python train.py --image_size=96 --cutout=0.25 --arch="vit" --moe="soft" --num_experts=16 --patch_size=[12, 12] --layers=14 --width=192 --optimizer="adamw"
Rows from block 3 of a small image embedding model, named by matrix and row number. Rows with one number within an expert belong to one neuron, the router's apart. Each number is 128 + 32 x the weight over its row's rms, rounded and kept within 0 to 255. All counts start at 0. Numbers have three digits each.
Before each expert's rows are labels from the 100 images, of 14976, where the router gives the expert most weight on average: "strongest on" is what is common among them. Only what is clearly more common there than usual is listed. The data: stained colorectal tissue patches (NCT-CRC-HE-100K).
# router: slot weights (model.blocks.3.mlp.router.weight, 32x192), inputs 0-63
# up: expert up (model.blocks.3.mlp.up, 16x192x192), inputs 0-63
# down: expert down (model.blocks.3.mlp.down, 16x192x192, transposed), outputs 0-63

# expert 14
strongest on: tissue: debris
router.28:087158139204090171086105198086103133098164097146085154146121133072106106198116149160096115112096106138121099112124134145126127153079134183093190108113111100176079175117130148126099159130156147
router.29:102138150169047158059107164067072125105173130123102119149140110085130087230142145136112110135103108151116080134126141128122103134106169179109175106127098101171130123103148139132097148130113128
up.0:079044101080152092173110136131123130134132129130104130097131175211156144087153127110137137176131188159156160102157067091147096151137139118141087196175128138107069125105160109139125200163094052
down.0:125154210192077106118107075122101159206076136166157140146153097115070139099102146116129111108112107146116107111082100203126141121077103117059174168154126111132169131131152108122136129131101186
up.1:111128168110132129156125121147141131078116158137128097142121082151162093127135093099195153101148148148150133131149062155093129110172101067170085212128123102113085141141094080143109146076112112
down.1:160095191174097122093112120099155110161069141116173133151160144113134131122157107152092142120103059102091134130049116159135089094157147058057146138119101158148176105134147100143137096181065072
up.2:129165120100210119200175114140168177106138146113170128141108161131172178133101118129154158093131131122126234097129139137143198114238138125106122112080090110163116142170086101039105139114157124
down.2:173117138105096087130144136188149088168130167192169203195174120117168170128161186176061158156135120106097103110128140145137084099119119114070096141168144117145180126112166087156143064160132131
up.3:193153112179098193115063189094089120121077156118162107134177164131134091179088149130097105142129064154087111192091191080144114071074122122131097137080141097127188131185111130152138106165097131
down.3:111165050124117134112146184149082143127137125106098143180082082125123155117108134105148106114135193147190166106200123116122145184122154198206148146109180144127113169104106128115109139133116150
up.4:075145100141129147130183114131093128113159084150070158112086190107111147117167111162132129097091149127122124086113149159107139161174121119098187113119098126126103132126137170083100215099197133
down.4:111142099127152139136138165056132136071153118101098152075142132150097102177084158168118189112103120076149109098101145116141210117105135184116112094098106107155100152119143155121143132087157121
up.5:118087170145062171094150130119071128154155142168137128142128101094142082121141088136132098185121123196044065169089161116180073114131100102090131150168130151104173100152090157140116118155161105
down.5:113149050122155117119156134103095154091180095110147116121101058107113142133131172125140136146101197092166146101188125122125178178161135198159113122124148117181104155117120132088107123100123142
up.6:205105137159103188073026165098135093097089156159149117126162110119161100182098149127089102139120081115084100190110180106139113101076126092123136135102142102127174135166103097138141094150107142
down.6:095144057124100145118136175154067143126157104101143113165093100120127157112087122109158077145134203173146202098200086128102120184166130198196148142131179117119100152126081110153102131137131148
up.7:168149106134115111151054161111095107088094141081121117114132161157187115136118137143122107200184107121158143094141192095136179090165131128170061167115122122119083062102157089098108141178133129
down.7:173125134166073108100120167200131122182121132111158103183152126141166138126142117116140106108154115153124142160152094152085073139125102123184107144146153134134137148151059106172133092172135120
up.8:176129096107155130150048135127142088108105120111109082162121130150180116116066119104072113155142103159187145139114191122150136083131139075137105158119055127115104089139115116059143120164159145
down.8:121080099132094158094094138161096117140122120123173133115116110154176131178104128097075095128166172126174116123137164117112144129123097134210099163162120191158144114107039094144092111170177133
up.9:130100155175145138059140101139145157110134145081192128151157154116171110099146136134182141083132080108040063173143078125075159061093094163106143156146138134111125137118110150132159088164111106
down.9:120185107118107139142184108130110182098140101140138130164076099103082153096109155147153110071099151110164174114166098127123130206147191183116188145080187089133143113079164131164121105127084174

# expert 7
strongest on: tissue: debris; tissue: smooth muscle
router.14:141175076171121214136084172156175162116152128124143125105104145101143072126152162180179150102118157144095060151090107102097107141088106092195191122112145136141135135116081134128170197105179128
router.15:143184121121092168144079129090095180147158141083096145117149127138095057176112133171128141083166166154139101139140136088124110129075106159153147088153125139190094151152138142156133151145115105
up.0:104098191102189119174155064092126166095106116089153151148134097135144129085130103115119176122115134099140181132165073131159138136154151146091100168140171128105073141148134098161144117068076149
down.0:100073183080152154151179069173141162138101112128163163118077087184100135064157108180116170147126153153147133124121118139151132133158178081164104191104191106096156138170140124159148132135151122
up.1:114141147102147142166108135081102193117100118110128156136115091093143111097172125122070159159088109075141144156163087148141136166119153128125144180127178115077071154176110068175155094090092164
down.1:132122149057159067142178051179125190131147132110149092128140089147130130054148119133137129114178156156125157141147100110113121109177138165157088154125197122144130108128180175164109150161110148
up.2:148130112092108113088120137133136147190122138087141104139191112150142139153120134096137123134164125120111119144201117091038117094080097189127140133158142163153124177172162154172106127171113149
down.2:142184069139156112110143114098071172112100147086090068186106160185095158120136129134156107127090094153112198113153136088110162155171156141130148101089093100082064134053149161119123136171080120
up.3:129073126067130065149119111147117116147112157096169075118154135178174146102072097085102116150193141110152105143156140108115175098152135191120100122165109160118127101084152083116078116129122109
down.3:152110129127106166099090193073129145111141177099182166143107092172142116199086147114124169085127156121156121147141141095174115143118137166122118108094147153179164131073105152156140139156142097
up.4:163113144104134094116072144119100138143100134086087085097166165168145092094182105129173138158149110108139117165150069095055118127086088163145165208162160150124079109117134108161152127142113149
down.4:148149124123122129130102100169113172109067127118089119183115171183123155091146078091166101167119127188144213103144130105073133161146143119149201135091132126073100134108107118107141184144108093
up.5:121151093123087103098164095181126099227168143134152089116174090160109119158145138112136105161172175180104097115149121119167112110145071136177106128214101151154141130090117152150136142179178127
down.5:128143086154114082135116168143098152200149176087158103115155131171197090167123123093163124070166140158068093181129103083133088088141106156190124132166082174124150121056075118148128130192130124
up.6:114115150134171118209142114125093126129086132092180137127138112171183129101117069131128186132144125119142167131090087111166147126156156101153091132112153122064143104151090085153126102088097119
down.6:132048182099161163139167117146172126118133098134178169118081103180132120054165107200131145135127129129156106100084159160120150101201142069122108139107134130115182132125191137121117148115199114
up.7:115100157116158106179136110098125174109093142094134159120126119165168110094127087153126186136134129118148180131140055118158130120129157118111087149120183122115116118147126107169136126106084113
down.7:110076198079164164141158064208159136135109108139157154114086081184088152039176097163112163144133148130169151100123112162153120137190142070118107186115177110106155128185185118141141142149151126
up.8:106115142135157150103141116159147072084107099173114126120070180090087140100123102148146104092098114071145102105094141165027166172146132112089165099097084122126151100099141135037109149102156143
down.8:079168133117161142102164190100134153146126109095100154136125169076085170163108145192126122124111101087132148061138138180118128166152128188084185096176100106117100150090188140102105151125088131
up.9:109143149087145123170110102068109184120097125099127166125098131142156132076145121120098169148087151134143173111143094142161141139138162123119123156126177127102074141125111091175144106095055148
down.9:100080167059129118141183038201114161138136146133159113138129059185105129052167101151118152173126162159128144145139129112145103120174183114147088207083192115136154104142170149166116134154131148

# expert 12
strongest on: tissue: smooth muscle
router.24:180131135102210118180072114127176167101077177071164070116119137175173143117087110160115114121135117076161156115098159075079178108143147157153087148073140150110144160150138095106136135098122128
router.25:120097158083163154107120112154175196134164158099162155174125060118082103125141184162138189115114108122143169161208074130144120177107152143103138111138158125170154134157193133132108090111052127
up.12:105158072124130138101138181172140163130109174137137155125134088134074090203094135158125187121112113126170146128125079088066144160068116132115179066136130071162102116078198127156120126146081153
down.12:160165123104104134084144111124078094079090109203119109189118102118070191109110177069119121176076114156133150164144166149134131157151173130085102103058124097126145086098167140128093100143114124
up.13:116136174111146123140175037138130101113142073166106121148112134088113161050166120112158135146105127114151149134155139167182148119148139094092151189175145109095156059102146160096119125112116130
down.13:137073204127127112149124090118120140128148100131118146129120137073140132115148138140142171113171158067153110139164103148111114131127137099100122164145155184156151144190122072112117084031139126
up.14:049148105128134140152104174151104157118119121124082101068097091142060110187125112132146173177133125127155158132172109108141128193103163122185114091115153083194118124156097137152154161104142115
down.14:152154075132117097098126155118098156115104078155108088057175123122090122140109115039118093161139169115134117190147125088089095140063115185142125113109153087143113144132141136179115118181126168
up.15:089121125148156124129093157122095127141163153105095124118144109091089100179201175148172172170080126138111087109189057116101061142108088133164181111153129113125100129105146162173116133155116140
down.15:120157100127162116089116162062101187139101129085123069118151093174123131173081117122098153193167102133154099130107134089106212032129122169146085126101119106179159157191180138137102122168146170
up.16:095148081097145163096184208156137167141105185141153151123135088152096093148106123160121204123116125126146178120139075094079146156094114178120181077124125061157127113108194094128112141110089108
down.16:142153158067104154103157126116103086089092095192145111188066081121076187134140152094109113132071145133151162145127173156134138171148172122106119124066114107154145097081165119089083107137118143
up.17:152085123130122077147082129117149129163132158096165130192224108110126134124098112092085100151185119149095169131177145100125126084107131122140112112160158118144066164177094091156100106215135121
down.17:132169124127126071102197061146113125112151083160099100099183080109076151072201183109169126147119132104142108140174107148119089122115117123084121164167158068111084114141195179171196116107088149
up.18:159100114120132078145077139132158130179130159107161145194232103113137146132126136085091100147189136142099130140180158104104135087128135113129113109158165133134076179180110092155107127219143136
down.18:132157129139119080092193040157110132101147084144104098112169101111088134073214171110174137151124133106143109130151102151119096133115107119086122156167177066099085121137198196167186135107096153
up.19:140092162164132055122172113141137113171155130085113158162159143117156132100142113142156108188149153180062139078121123146142112043185075099070139188143116135109094156172137136123136118144153100
down.19:115165169130057065119171102142087112128111067178144145085137130092097132072145107123132126175101135136163103155127124177122138137079084156140118148144192101119121118108160160185178088143085178
up.20:132124139080108133157119119075088147107085118124110078072047187177168092086110107196150123148112152116123110101075159076168115120148152151161108145118093172084147137055144143123174162108160138
down.20:160105069082124132136094166127038089171159136092098093122145183174180066150120134091107098185111118138100126156145143056112132078077155110163144136131127108112084162112122145126118179165157153
up.21:136135132097130115141119120079084163107083118111138106063064196200194118096098105163132097109110144106138114136071150099141144118163101154147102163088097171066177123071134144102153143089159131
down.21:139100085103146144144063189087088113169151179093141118101117184175169077187111090119096119130131097146064106162096145101162162082116154100169122099124085144117121149114078099069094129160173134

# expert 5
strongest on: tissue: cancer-associated stroma
router.10:161134134081104100134132099144103136124144112166159093118132091121053104169117156080140164125150130153165151203179131090125140155055162152112075080149150110229170104161163167170075124110099110
router.11:159093135085119130117135116144167097119205115175147095106144113088078116158153175108143158106168140136136093170154107101065109123061149146099148115131108124190152115141153157133064153104158104
up.0:153111121133141149104166095124154062104147066157118079090066167128099166106135172086153111128127170123162143181101167121108117167124200090159117133116148139175180066101095164108094141119132152
down.0:117126144106124128124202115133103122127144062126121119041126107092063154084136175110116153178128162131110124162133084116100105124134140175111125115098119082139150133149165138135142153088155127
up.1:122081120176185131130138160115130163134112138059133175209135110132174165132116120160103127142176071139099177085101118155136119109181101091113173119102112115120124213116141067106109103161116120
down.1:120179085055113047118135111132192154159107117163152123185180133115169120109181122108131130087076134080108119117189109149106126086101109153143149165144116143101124139124166087127111134091143133
up.2:130130091109122148116187113122145062144139129146151085108116180156124169142103131083135117150159158152157139158107129071108114144159197094217122105109126125176182081090072160093087162126118100
down.2:119087147086095125124214119126117115150170107129101116057140096121071151139131163097096135166149148162087110181163091112117081130130121171136120124123120109137141106110152145152109157094124166
up.3:126147136174163118164142122098110159158129175119124155136143083139213142117154112129101098162122115169096164061117132151165109035216091111148118156159118126113106136106109101161118102138120115
down.3:101148105118117090175114108172137135166133121134145147167142153145119101118153137114179168106085191173146133146142094126129086122127120116144159148148157112118087088100116144222127138184115117
up.4:107118113131147130152063187133128186225145195083142150142145093156158103123106148136132149137156123158094126122143069084176050132109162161127143138217161155144093169115089106164166136181093145
down.4:155135067107103158120079131099135154111120153156094161184134164188156106151140111153135075124081150114123200122106152110139175121094128089138153113114118179146121133101098107081140055177110101
up.5:138108107125103100130185114134127068162147116131142103125144148139129174119131136100152097156184159189100124134107144086109112090157181080231090115120070168139156096091099125099105151136158109
down.5:128091118076086079120190121159100081147175130101141099048169107151100127147137169069121156155168156141115089194159093104103093094139147166139102144152090161149122096096132135143084141114149114
up.6:147149120115099131115078176099123151168148173121160128135177117123143087154097131137108141116192092153069071138137166078106146067085154204152136127121078146152138181138130148131126121187154081
down.6:132160128135088154104122158077124144098092122177111157194087165095133153117131120166094100092072104089140151088089140162134166164128128140087203129145148182136151127091152126073125100133087172
up.7:097128108118140104119104204119114170194122124137160143127193120113117081154099093145061131139181138147074097136136134128131121098086103204070140098124133095118135196171172125180115152181145119
down.7:124151139111135178099095160101166170063065111128091140166112150126105175127112115156112098098086115101175186100114142156110177189098135165095149121092147139133138145133168143093148104129070168
up.8:059100122167137158102118184104147175149137125080103140102122152123116101135106139199125142119074077137070080074123135115170109113143138186129178087170124133141124203079127156146182192156142153
down.8:058153091142100133150139132138114153147122174118089106120144158160117128198119166139189200080134089176142139126123097127107165132145152117165147068125110162130114121064088177145112150112109123
up.9:155094152133108148080058194119120108126163162117147130147164175132188108158141137130129114113186070139088091150095146073122088052134143129169162176150077177117149164117106117083137088152174094
down.9:128137140127073140109109138103113115153082106177163118164063155118147113132102115173077103110110153096121120128053160163136127147156131144115131129144139187151200091080123134098123061145083169