config.toml
crop_scale_min = 1
arch = "vit"
norm = "layernorm"
weight_decay = 0.1
Rows from block 3 of a small image embedding model, named by matrix and row number. Rows with one number within an expert belong to one neuron, the router's apart. Each number is 500 + 50 x the weight over its row's rms, rounded and kept within 0 to 999. All counts start at 0. Numbers have three digits each.
After each expert's rows are labels from the 100 images, of 14976, where the router gives the expert most weight on average: "responds to" is what is common among them. Only what is clearly more common there than usual is listed. The data: stained colorectal tissue patches (NCT-CRC-HE-100K). In brackets: how many of the 100.
# router: slot weights (model.blocks.3.mlp.router.weight, 32x192), inputs 64-127
# up: expert up (model.blocks.3.mlp.up, 16x192x192), inputs 64-127
# down: expert down (model.blocks.3.mlp.down, 16x192x192, transposed), outputs 64-127

# expert 8
router.16:490540523389557459473552498463517535522545530455461498455455500501552491488504482505462441412462470511479389483366493566390578461515470467470481427472500515389555577469508479515523553476548509
router.17:533542557388465451528560472510497466523540580513469521533459492518515496483544527513449490426504420479559402441401520458393527488533510480414439387520421522429575468435444463472552566516520493
up.5:423531418481480570427416478486493534494550467473460543447596492454455477513484467420549492574586558452400587483597464572464441541447503525592570571406627401554495513524536597444477560545449510
down.5:549454422471559578432445560463488546550568547469432482451494478507435475546518456495507552543575424496506529498517448489483359501543493452506459532407487524491446502429454518430492514512412582
up.6:440627537429463405608599471502542506458425490530491409517480406494561500472550549495411537441543453513518473505445446423486539454514522495510465429578461487433473477458480545518539464516575505
down.6:540518420495541572541535479431441500578486550448505374571446495501554422541525573504503499477512513529504561551459515443576435489458445441538402483489394487519521532507464570415395510475492461
up.7:431678493404489448541519478485508582393432505519440450521463447464546466488571586435515486460561430546481481408473512499418516490544475469490506481486432504484496442501487472495545509511536541
down.7:541478432495516552494545502446490517526519574456539425510414491529492432561540563496500567555546493532530562553503548413571388477505503419498409493506435568554454489506446575419448489500548513
up.8:527470396526574537468427521459503528538596439541488566485513531509499501526464449518478488549538474593433505444535585496492495526446506404464582526377549534527516554560520475509437532464456516
down.8:474456525481533514481411552574473476459564532562488556427555530534414489557493477516528491490535412479560443490534556514390559415480506491447510553437587630455492507526480427486522477520525534
responds to: tissue: normal colon mucosa (87)

# expert 0
router.0:552571504441478534535608468483480450573547514503448493528401595533521378417462458461537390537434454523456473454425526585434487510530470525482527462551470496487516553490428462509416511537463464
router.1:433588541463513500489593591442475490473547516503414530536412532526560403426450435524553480523471450545439456497453531553421526537542456518499509438534460506479548607508403485536460528487477487
up.5:373540499461496519403519497409465591461598443513460550455473521474575503470500480495585504543492502506450556521600500548443465543520481505574573560415538511529517503513477466493446567455466556
down.5:512503420462494448466468401474499580520498551475460465494505486486481498518486522444545516510518533492495524429583441523484419582484531500538512557421453426577511486522555522411451510534472498
up.6:435451519439489498511412524586465448469495458497484524385534508518534528506496430520546436488465533507575509547497575533462502568583520553481508479554544506458587541482542520556488454469495525
down.6:478550507538473494524458463496538524495453420504481539548541496439504605493506477527457510512515546478454529489549497541525494543578574541545530498531546389487460419533578504532524451482415472
up.7:581489511547512443587603560564565487526502530571487519529485456531399435482531444544487547506557502447491491499466459441522564394427449444495536543515521548457481479478495520538572520485549468
down.7:457540599531596458487572496572422484454492506516537436478585498510415450518557477564507563480515437381482496548471500481500607447425375605570450546533473540473492510467529503485518475535498449
up.8:533486514494491416612567603612499456503465553579488487543483454574418437480520433535481504546498517415601503567440480442519573407463450462543518558540527584527481493497479527594531451514537492
down.8:444572547428487460451546499520466483428500526537452522492604491491446451592520526533537610524549483482489477528453496471505584479527422486502486506539546527455403480479460517472574453507508449
responds to: tissue: cancer-associated stroma (69); tissue: debris (27)

# expert 9
router.18:514439483434605517493398540575394523451539473490478432476614495506505503500459556540473431535555490509514470464427539519561569509499454448481555540496525544579529443519535434405468420503451457
router.19:521417517467558595460459451568465488438560519407451413499597535497452503489449524465446405491569509484534462484447498582570592467456466533524481487487491492533475404502528475473547474604520491
up.5:427654493467518457472475445506481577409550394528492473511514531443599549529451525467561453476523486509440520416527524550445492600503581471513540531508506453481601494529547482518410526521509471
down.5:512474411452555517471503516485451543471584508504425427498496452602487469560491558480496548576617442494463463474486443485502475394411529484490507521479444588471458434529437480454482505598554485
up.6:398611509457489486478504435437451552412575430504401466485519514418639545545454548493538457494527530509439563419530503547459488577495595458544530528487483442504590500526622456503421513498460474
down.6:511467470467548548430519528467466580461609540521480441482482488583446482533489562514476552541607440550471440492506415499471482406462534480493480523450491582489429451541424423422517528567542502
up.7:515427432525468496497442388505511452590543445506519595527529535502475546512452407444589488528469620472508615571632427512485415562474496472534534621443642506532510540513535518491500474423534515
down.7:441525453419440474484458457493419474492468512481475506506474430486451514486513459415532418542431526480463607522561454488529460499515476536614564566442519499550556457469498551446444418527561478
up.8:414600492470540434480472461463447560429574387516452501510541506417633524540494505470557480457522536519439540429483508515415497574472553480463533501461526476569573528533539474538369544484467507
down.8:513453460431520514449525492515458566513584579517461441509494476585482497545466580492495545555590460524485472476473444491499468418426530500503506519497485581451441432540445480428496526579535500
responds to: tissue: smooth muscle (69)

# expert 5
router.10:517486476525574491561417500587499437454468460509457465631542478506499443505484559491461515516507472448550466539467562505535613466474461537482496495591490575525478430509437500515568416546479511
router.11:475471535517516513549474496588468413464545534519434483565559407519423485477495524502479487481515479429523436516457515490579629421425472580505469514510427529482502431501470522472537501589532454
up.5:436720572538550392454523524488552497479510439528516519538511510335522479487449509588520544488482459480424510547518464497494515509374426501495447513489439491552500516473509507510517555464552473
down.5:436564537491592477483580556478453494419549522571523514514519547555469456494527494570496531530562440487486475535451520529475603443485429551526447526473486594430422496561442423487491507572565494
up.6:553386528543582497516529538509498543492535496487432513494465553541497501459483514554386469446547455589500402409349565546500564452462506374410495436549488563429506557550470436431480582528450453
down.6:454517618507406480525471405575482477537459471512541495502549499459538594417485415459505411431416521432477504484577519538464495502529598562540492548548456396443600515471566535513509520558481509
up.7:594371479487524572586470557461480592504555482484484506470409538624511512474478545515428531504495506660576411453406566525500498462586494448417559439499477538483473547538426489468491530485462480
down.7:508524516432414492534453414611509492543436465483526568499550494432524568446522501401492436423445526468513514505562615497473487531518544526471505509570485428495619528465566569509510471522465498
up.8:519449539495470641543500513483432637493505447468476515466451520545498561486479477442486537531597461544526491450453525498537506512601593433454541409504482474502499500512463551488468578486464558
down.8:499488457491557547402411480425523460546567447496523597506540500448482500505495513430451547516571466560366505496575510602536376483456552560472472446445564442497444476555528519432500597531469606
responds to: tissue: cancer-associated stroma (89)

# expert 14
router.28:505378556503442628510474537485441510468517551405466433492477573548468520479507558468497473475488515563540397416393496598559502439528621495480503426554493459433460533475456500445495499595452421
router.29:452392575502456608475527449568450540440491486416448442555517585515468489486510557441472526459496489408547439462407501631486510461477602550518523455573473484436445514538470501566540482585531470
up.5:508446496545456512528574521543454453509558526513450454563432463582481442506484509629539587471407547407528449544460455522526597460482496511521416497515473430451413588482451547468574569549572432
down.5:482567532464524449507401495540423532423444544443489436441591507484525468542483572509444502477549479534532454469365429483599563479475456494567433449572498510496470378585527507460496404501540453
up.6:519419524496530514471469555551532430514541484452430547485477539545513472516504455550486436438447542500583440467442568565426552456528514496378464452539508486480577601469551440495530528535516538
down.6:444595515492514516501497448498466563442495528522550407530534541512626482470455575510435511440489471501531476511463490438512501525493548488501445448570407505566563412545501508422399461513552470
up.7:537469525517467456425498483413606494592534443479417526553551526344578416481443456481449572392616478488457488470506519569419449526464536467396525500454468489537517555515532507524524515504494534
down.7:550561499458551527454529513389590429509561530535496477559478515483626438478375536546509500414422493508504583533563516470392494512522531491438443529417440577561621494419512513444393524557554452
up.8:522534508562493451396517466491614524567565490508408489477530502408536396496453434490493507442519492483433518498481423535434433630482559468473515537467552418527498547473566423418578580426463556
down.8:563496554497511492524517564527590437544527554484499418511515560514571518534478501574461519398504474533505391558472468456545574431396499512507389482484496522421527513499517555478520559542607446
responds to: tissue: debris (100)

# expert 1
router.2:545460420478625511420497527473484434504524529432405558542481520450503513523515519565504456437489537524494478513448477537414533483509442518438501413481485503438539518469565573470492509458501502
router.3:556468486489603490476477541483525419490487526444419533496557538456470475477456486536463424410465508548458447427413513575421617472473471489419482456517512512456536514459526482501537489504546508
up.5:563497464468559493446502515444508529576540475465486541463493538460464483495442462504453429471528514620336491442450473580504517517457457399486591543420581540546515583524495459457451574463389481
down.5:520447458474563523464503548517475526532549496431473550362560491475432553543512483505460440466529537540459415454410472597551616435425563556600548558529570497399519541550490470499496584490533485
up.6:483444533492465606494496441580462489490515500563584459550527495561525483542588573468477565510540457425555542518582589340467492525504583572466436482530406516526508373535438486547483464532547535
down.6:486538509479409462509480478504607576492408493529536587559490501461502442429450502463479553537535453526547552575578564527411368583604521532511512461441594455584410448453536497463582406491498563
up.7:560497493506565493470474546439527526579539445461526535451511550472449442516452446535446446497487503603384505472442465589500504515448454406490592529437605532540522571509515460490483534429380497
down.7:543477480442559520439479574493453567526573479462425553371561521498433574521498481506451421473537506566443422430429497589560592439442516536566552533512565489398503555582499441489472583536514477
up.8:485546586506472484493522511598383474479558580476440490436533409609429548521518481524537437487497528447498465456471424440572547443435500523590442513531490484413522511471491478498507521542466380
down.8:418569527443441534553514474514439536441492516590514546508450457573506574492514439479584555579517504450497573541610515472505451535614509542540536494495468448551498512494445536518492530524430535
responds to: tissue: lymphocytes (92)

# expert 4
router.8:576452472517486534532469446496528604512503494444417462531454537543484482426467612431455470572505511555570412456482580532579489499515504450454531487527450554562481426492406457473479433562418492
router.9:547500469489424484501496469479495632485456511468387435599431540574522488478447570419486537546501525474545485421538564534591515510478491434446527552546420560555464469447416478545510407510474484
up.5:479542546570579398471541500578512443484534480573561515509543480466456480461448478581491495498444483402487481566471459503514611484392408511572506538513500525492532517491487487543490529457585493
down.5:446576511449478503483562556529405429401550538559504579520528457516449481502561505483564557599481472459466511495442513511544597433528378546543491511489559552480451494506436531483511485504544463
up.6:501464570545439598559482471524472531474438492491503450519515595516503541510474504455452485419465473507518482517382529526494506469524622534398440382600445480441484532511504547558490528573513452
down.6:535554511577494517493558485487560493554490471474538564532438436523471534426539581503388377439524481556438443460535498576555479420435548557552550421516495413416548478567465494545505564511467508
up.7:445541558546431553528464500577445516411421488513455417512544503478518551527474515427455455437496520477495504497396543498507528456495577547441414446572440430474467525535514534585487455536533452
down.7:511556491530522538468502495490563501554506478447530609502450473489430540457522497529407421517469498560416433430552480590616493419489576573551524491537484392393473495507499507554490563496422453
up.8:426530511474457522521468451586361488367469448529451416471567485524547561576496551432570444496493534490529513498447557511529522514527519539510515502549437473521519434528514527554428404525495405
down.8:488556497469539539520450510525460464496570454510509583489522482476460603513539430516512505536434506482415479459532505553601574437497532578548491541496466409434515518477534500539484515464445439
responds to: tissue: mucus (75)

# expert 11
router.22:540486493531494484508603464478555524564542483419442429535438519574536472473464492524456384462513448575521457469434473486434453546489486402442530475487494576506526574500428502405488508545446430
router.23:571476452494505471535571407455530496572548530403447413523463552536576434468492483500471399446460458578503405395435503454431461539512514411473483429492446539453519587477439469433461547554450447
up.5:484557545421476447515592488515482504504436519495516519511450535482467418444535462514497486410540425460455488431593500536437404582589478515511580489502493499560469472509491513534479494523478564
down.5:502490479490420470457463500422531553481476531490577437591392535553514381482510516417542477529508503546564540497529529444474396545487489484501428507504564539533449467596417486422507443505550503
up.6:537517497518483463527572548448453513523508506527507442507411547621552426483452406544592495596448498486535472524509530507515501436501421452501488503485488576515499574476434514540460501478520433
down.6:470540553469511469553461523521474489406486420552539563509524455505473591520513485507531557545517535485526479550465605493535591501543502561468528451598523511511427455585436556511519452464450470
up.7:457324503502547567544449510571495511493502426460514486491451477613533534499464484488473461486542466538587483505505568495440578549526595451462547464550546595488495531496457523536435454550535540
down.7:437526477559528481446497477488573427491595449537506527470510445541531535494480455534499508529525445484540475414529485447468593594512485497524519480484536514454516467426552440499604562511451455
up.8:510540556536501494515504541536502491564461549568554499475385567587489533541501456531544495615445499441508462616533523467601514442489433502534516580572536551523507504502425493556486505393483450
down.8:505508514486499454565490495518429539392486441517466517562475526533529520490494527549466531566476476528559470553519565450490601453566509541481475394518462479466366501607434577504524494467494469
responds to: tissue: mucus (98)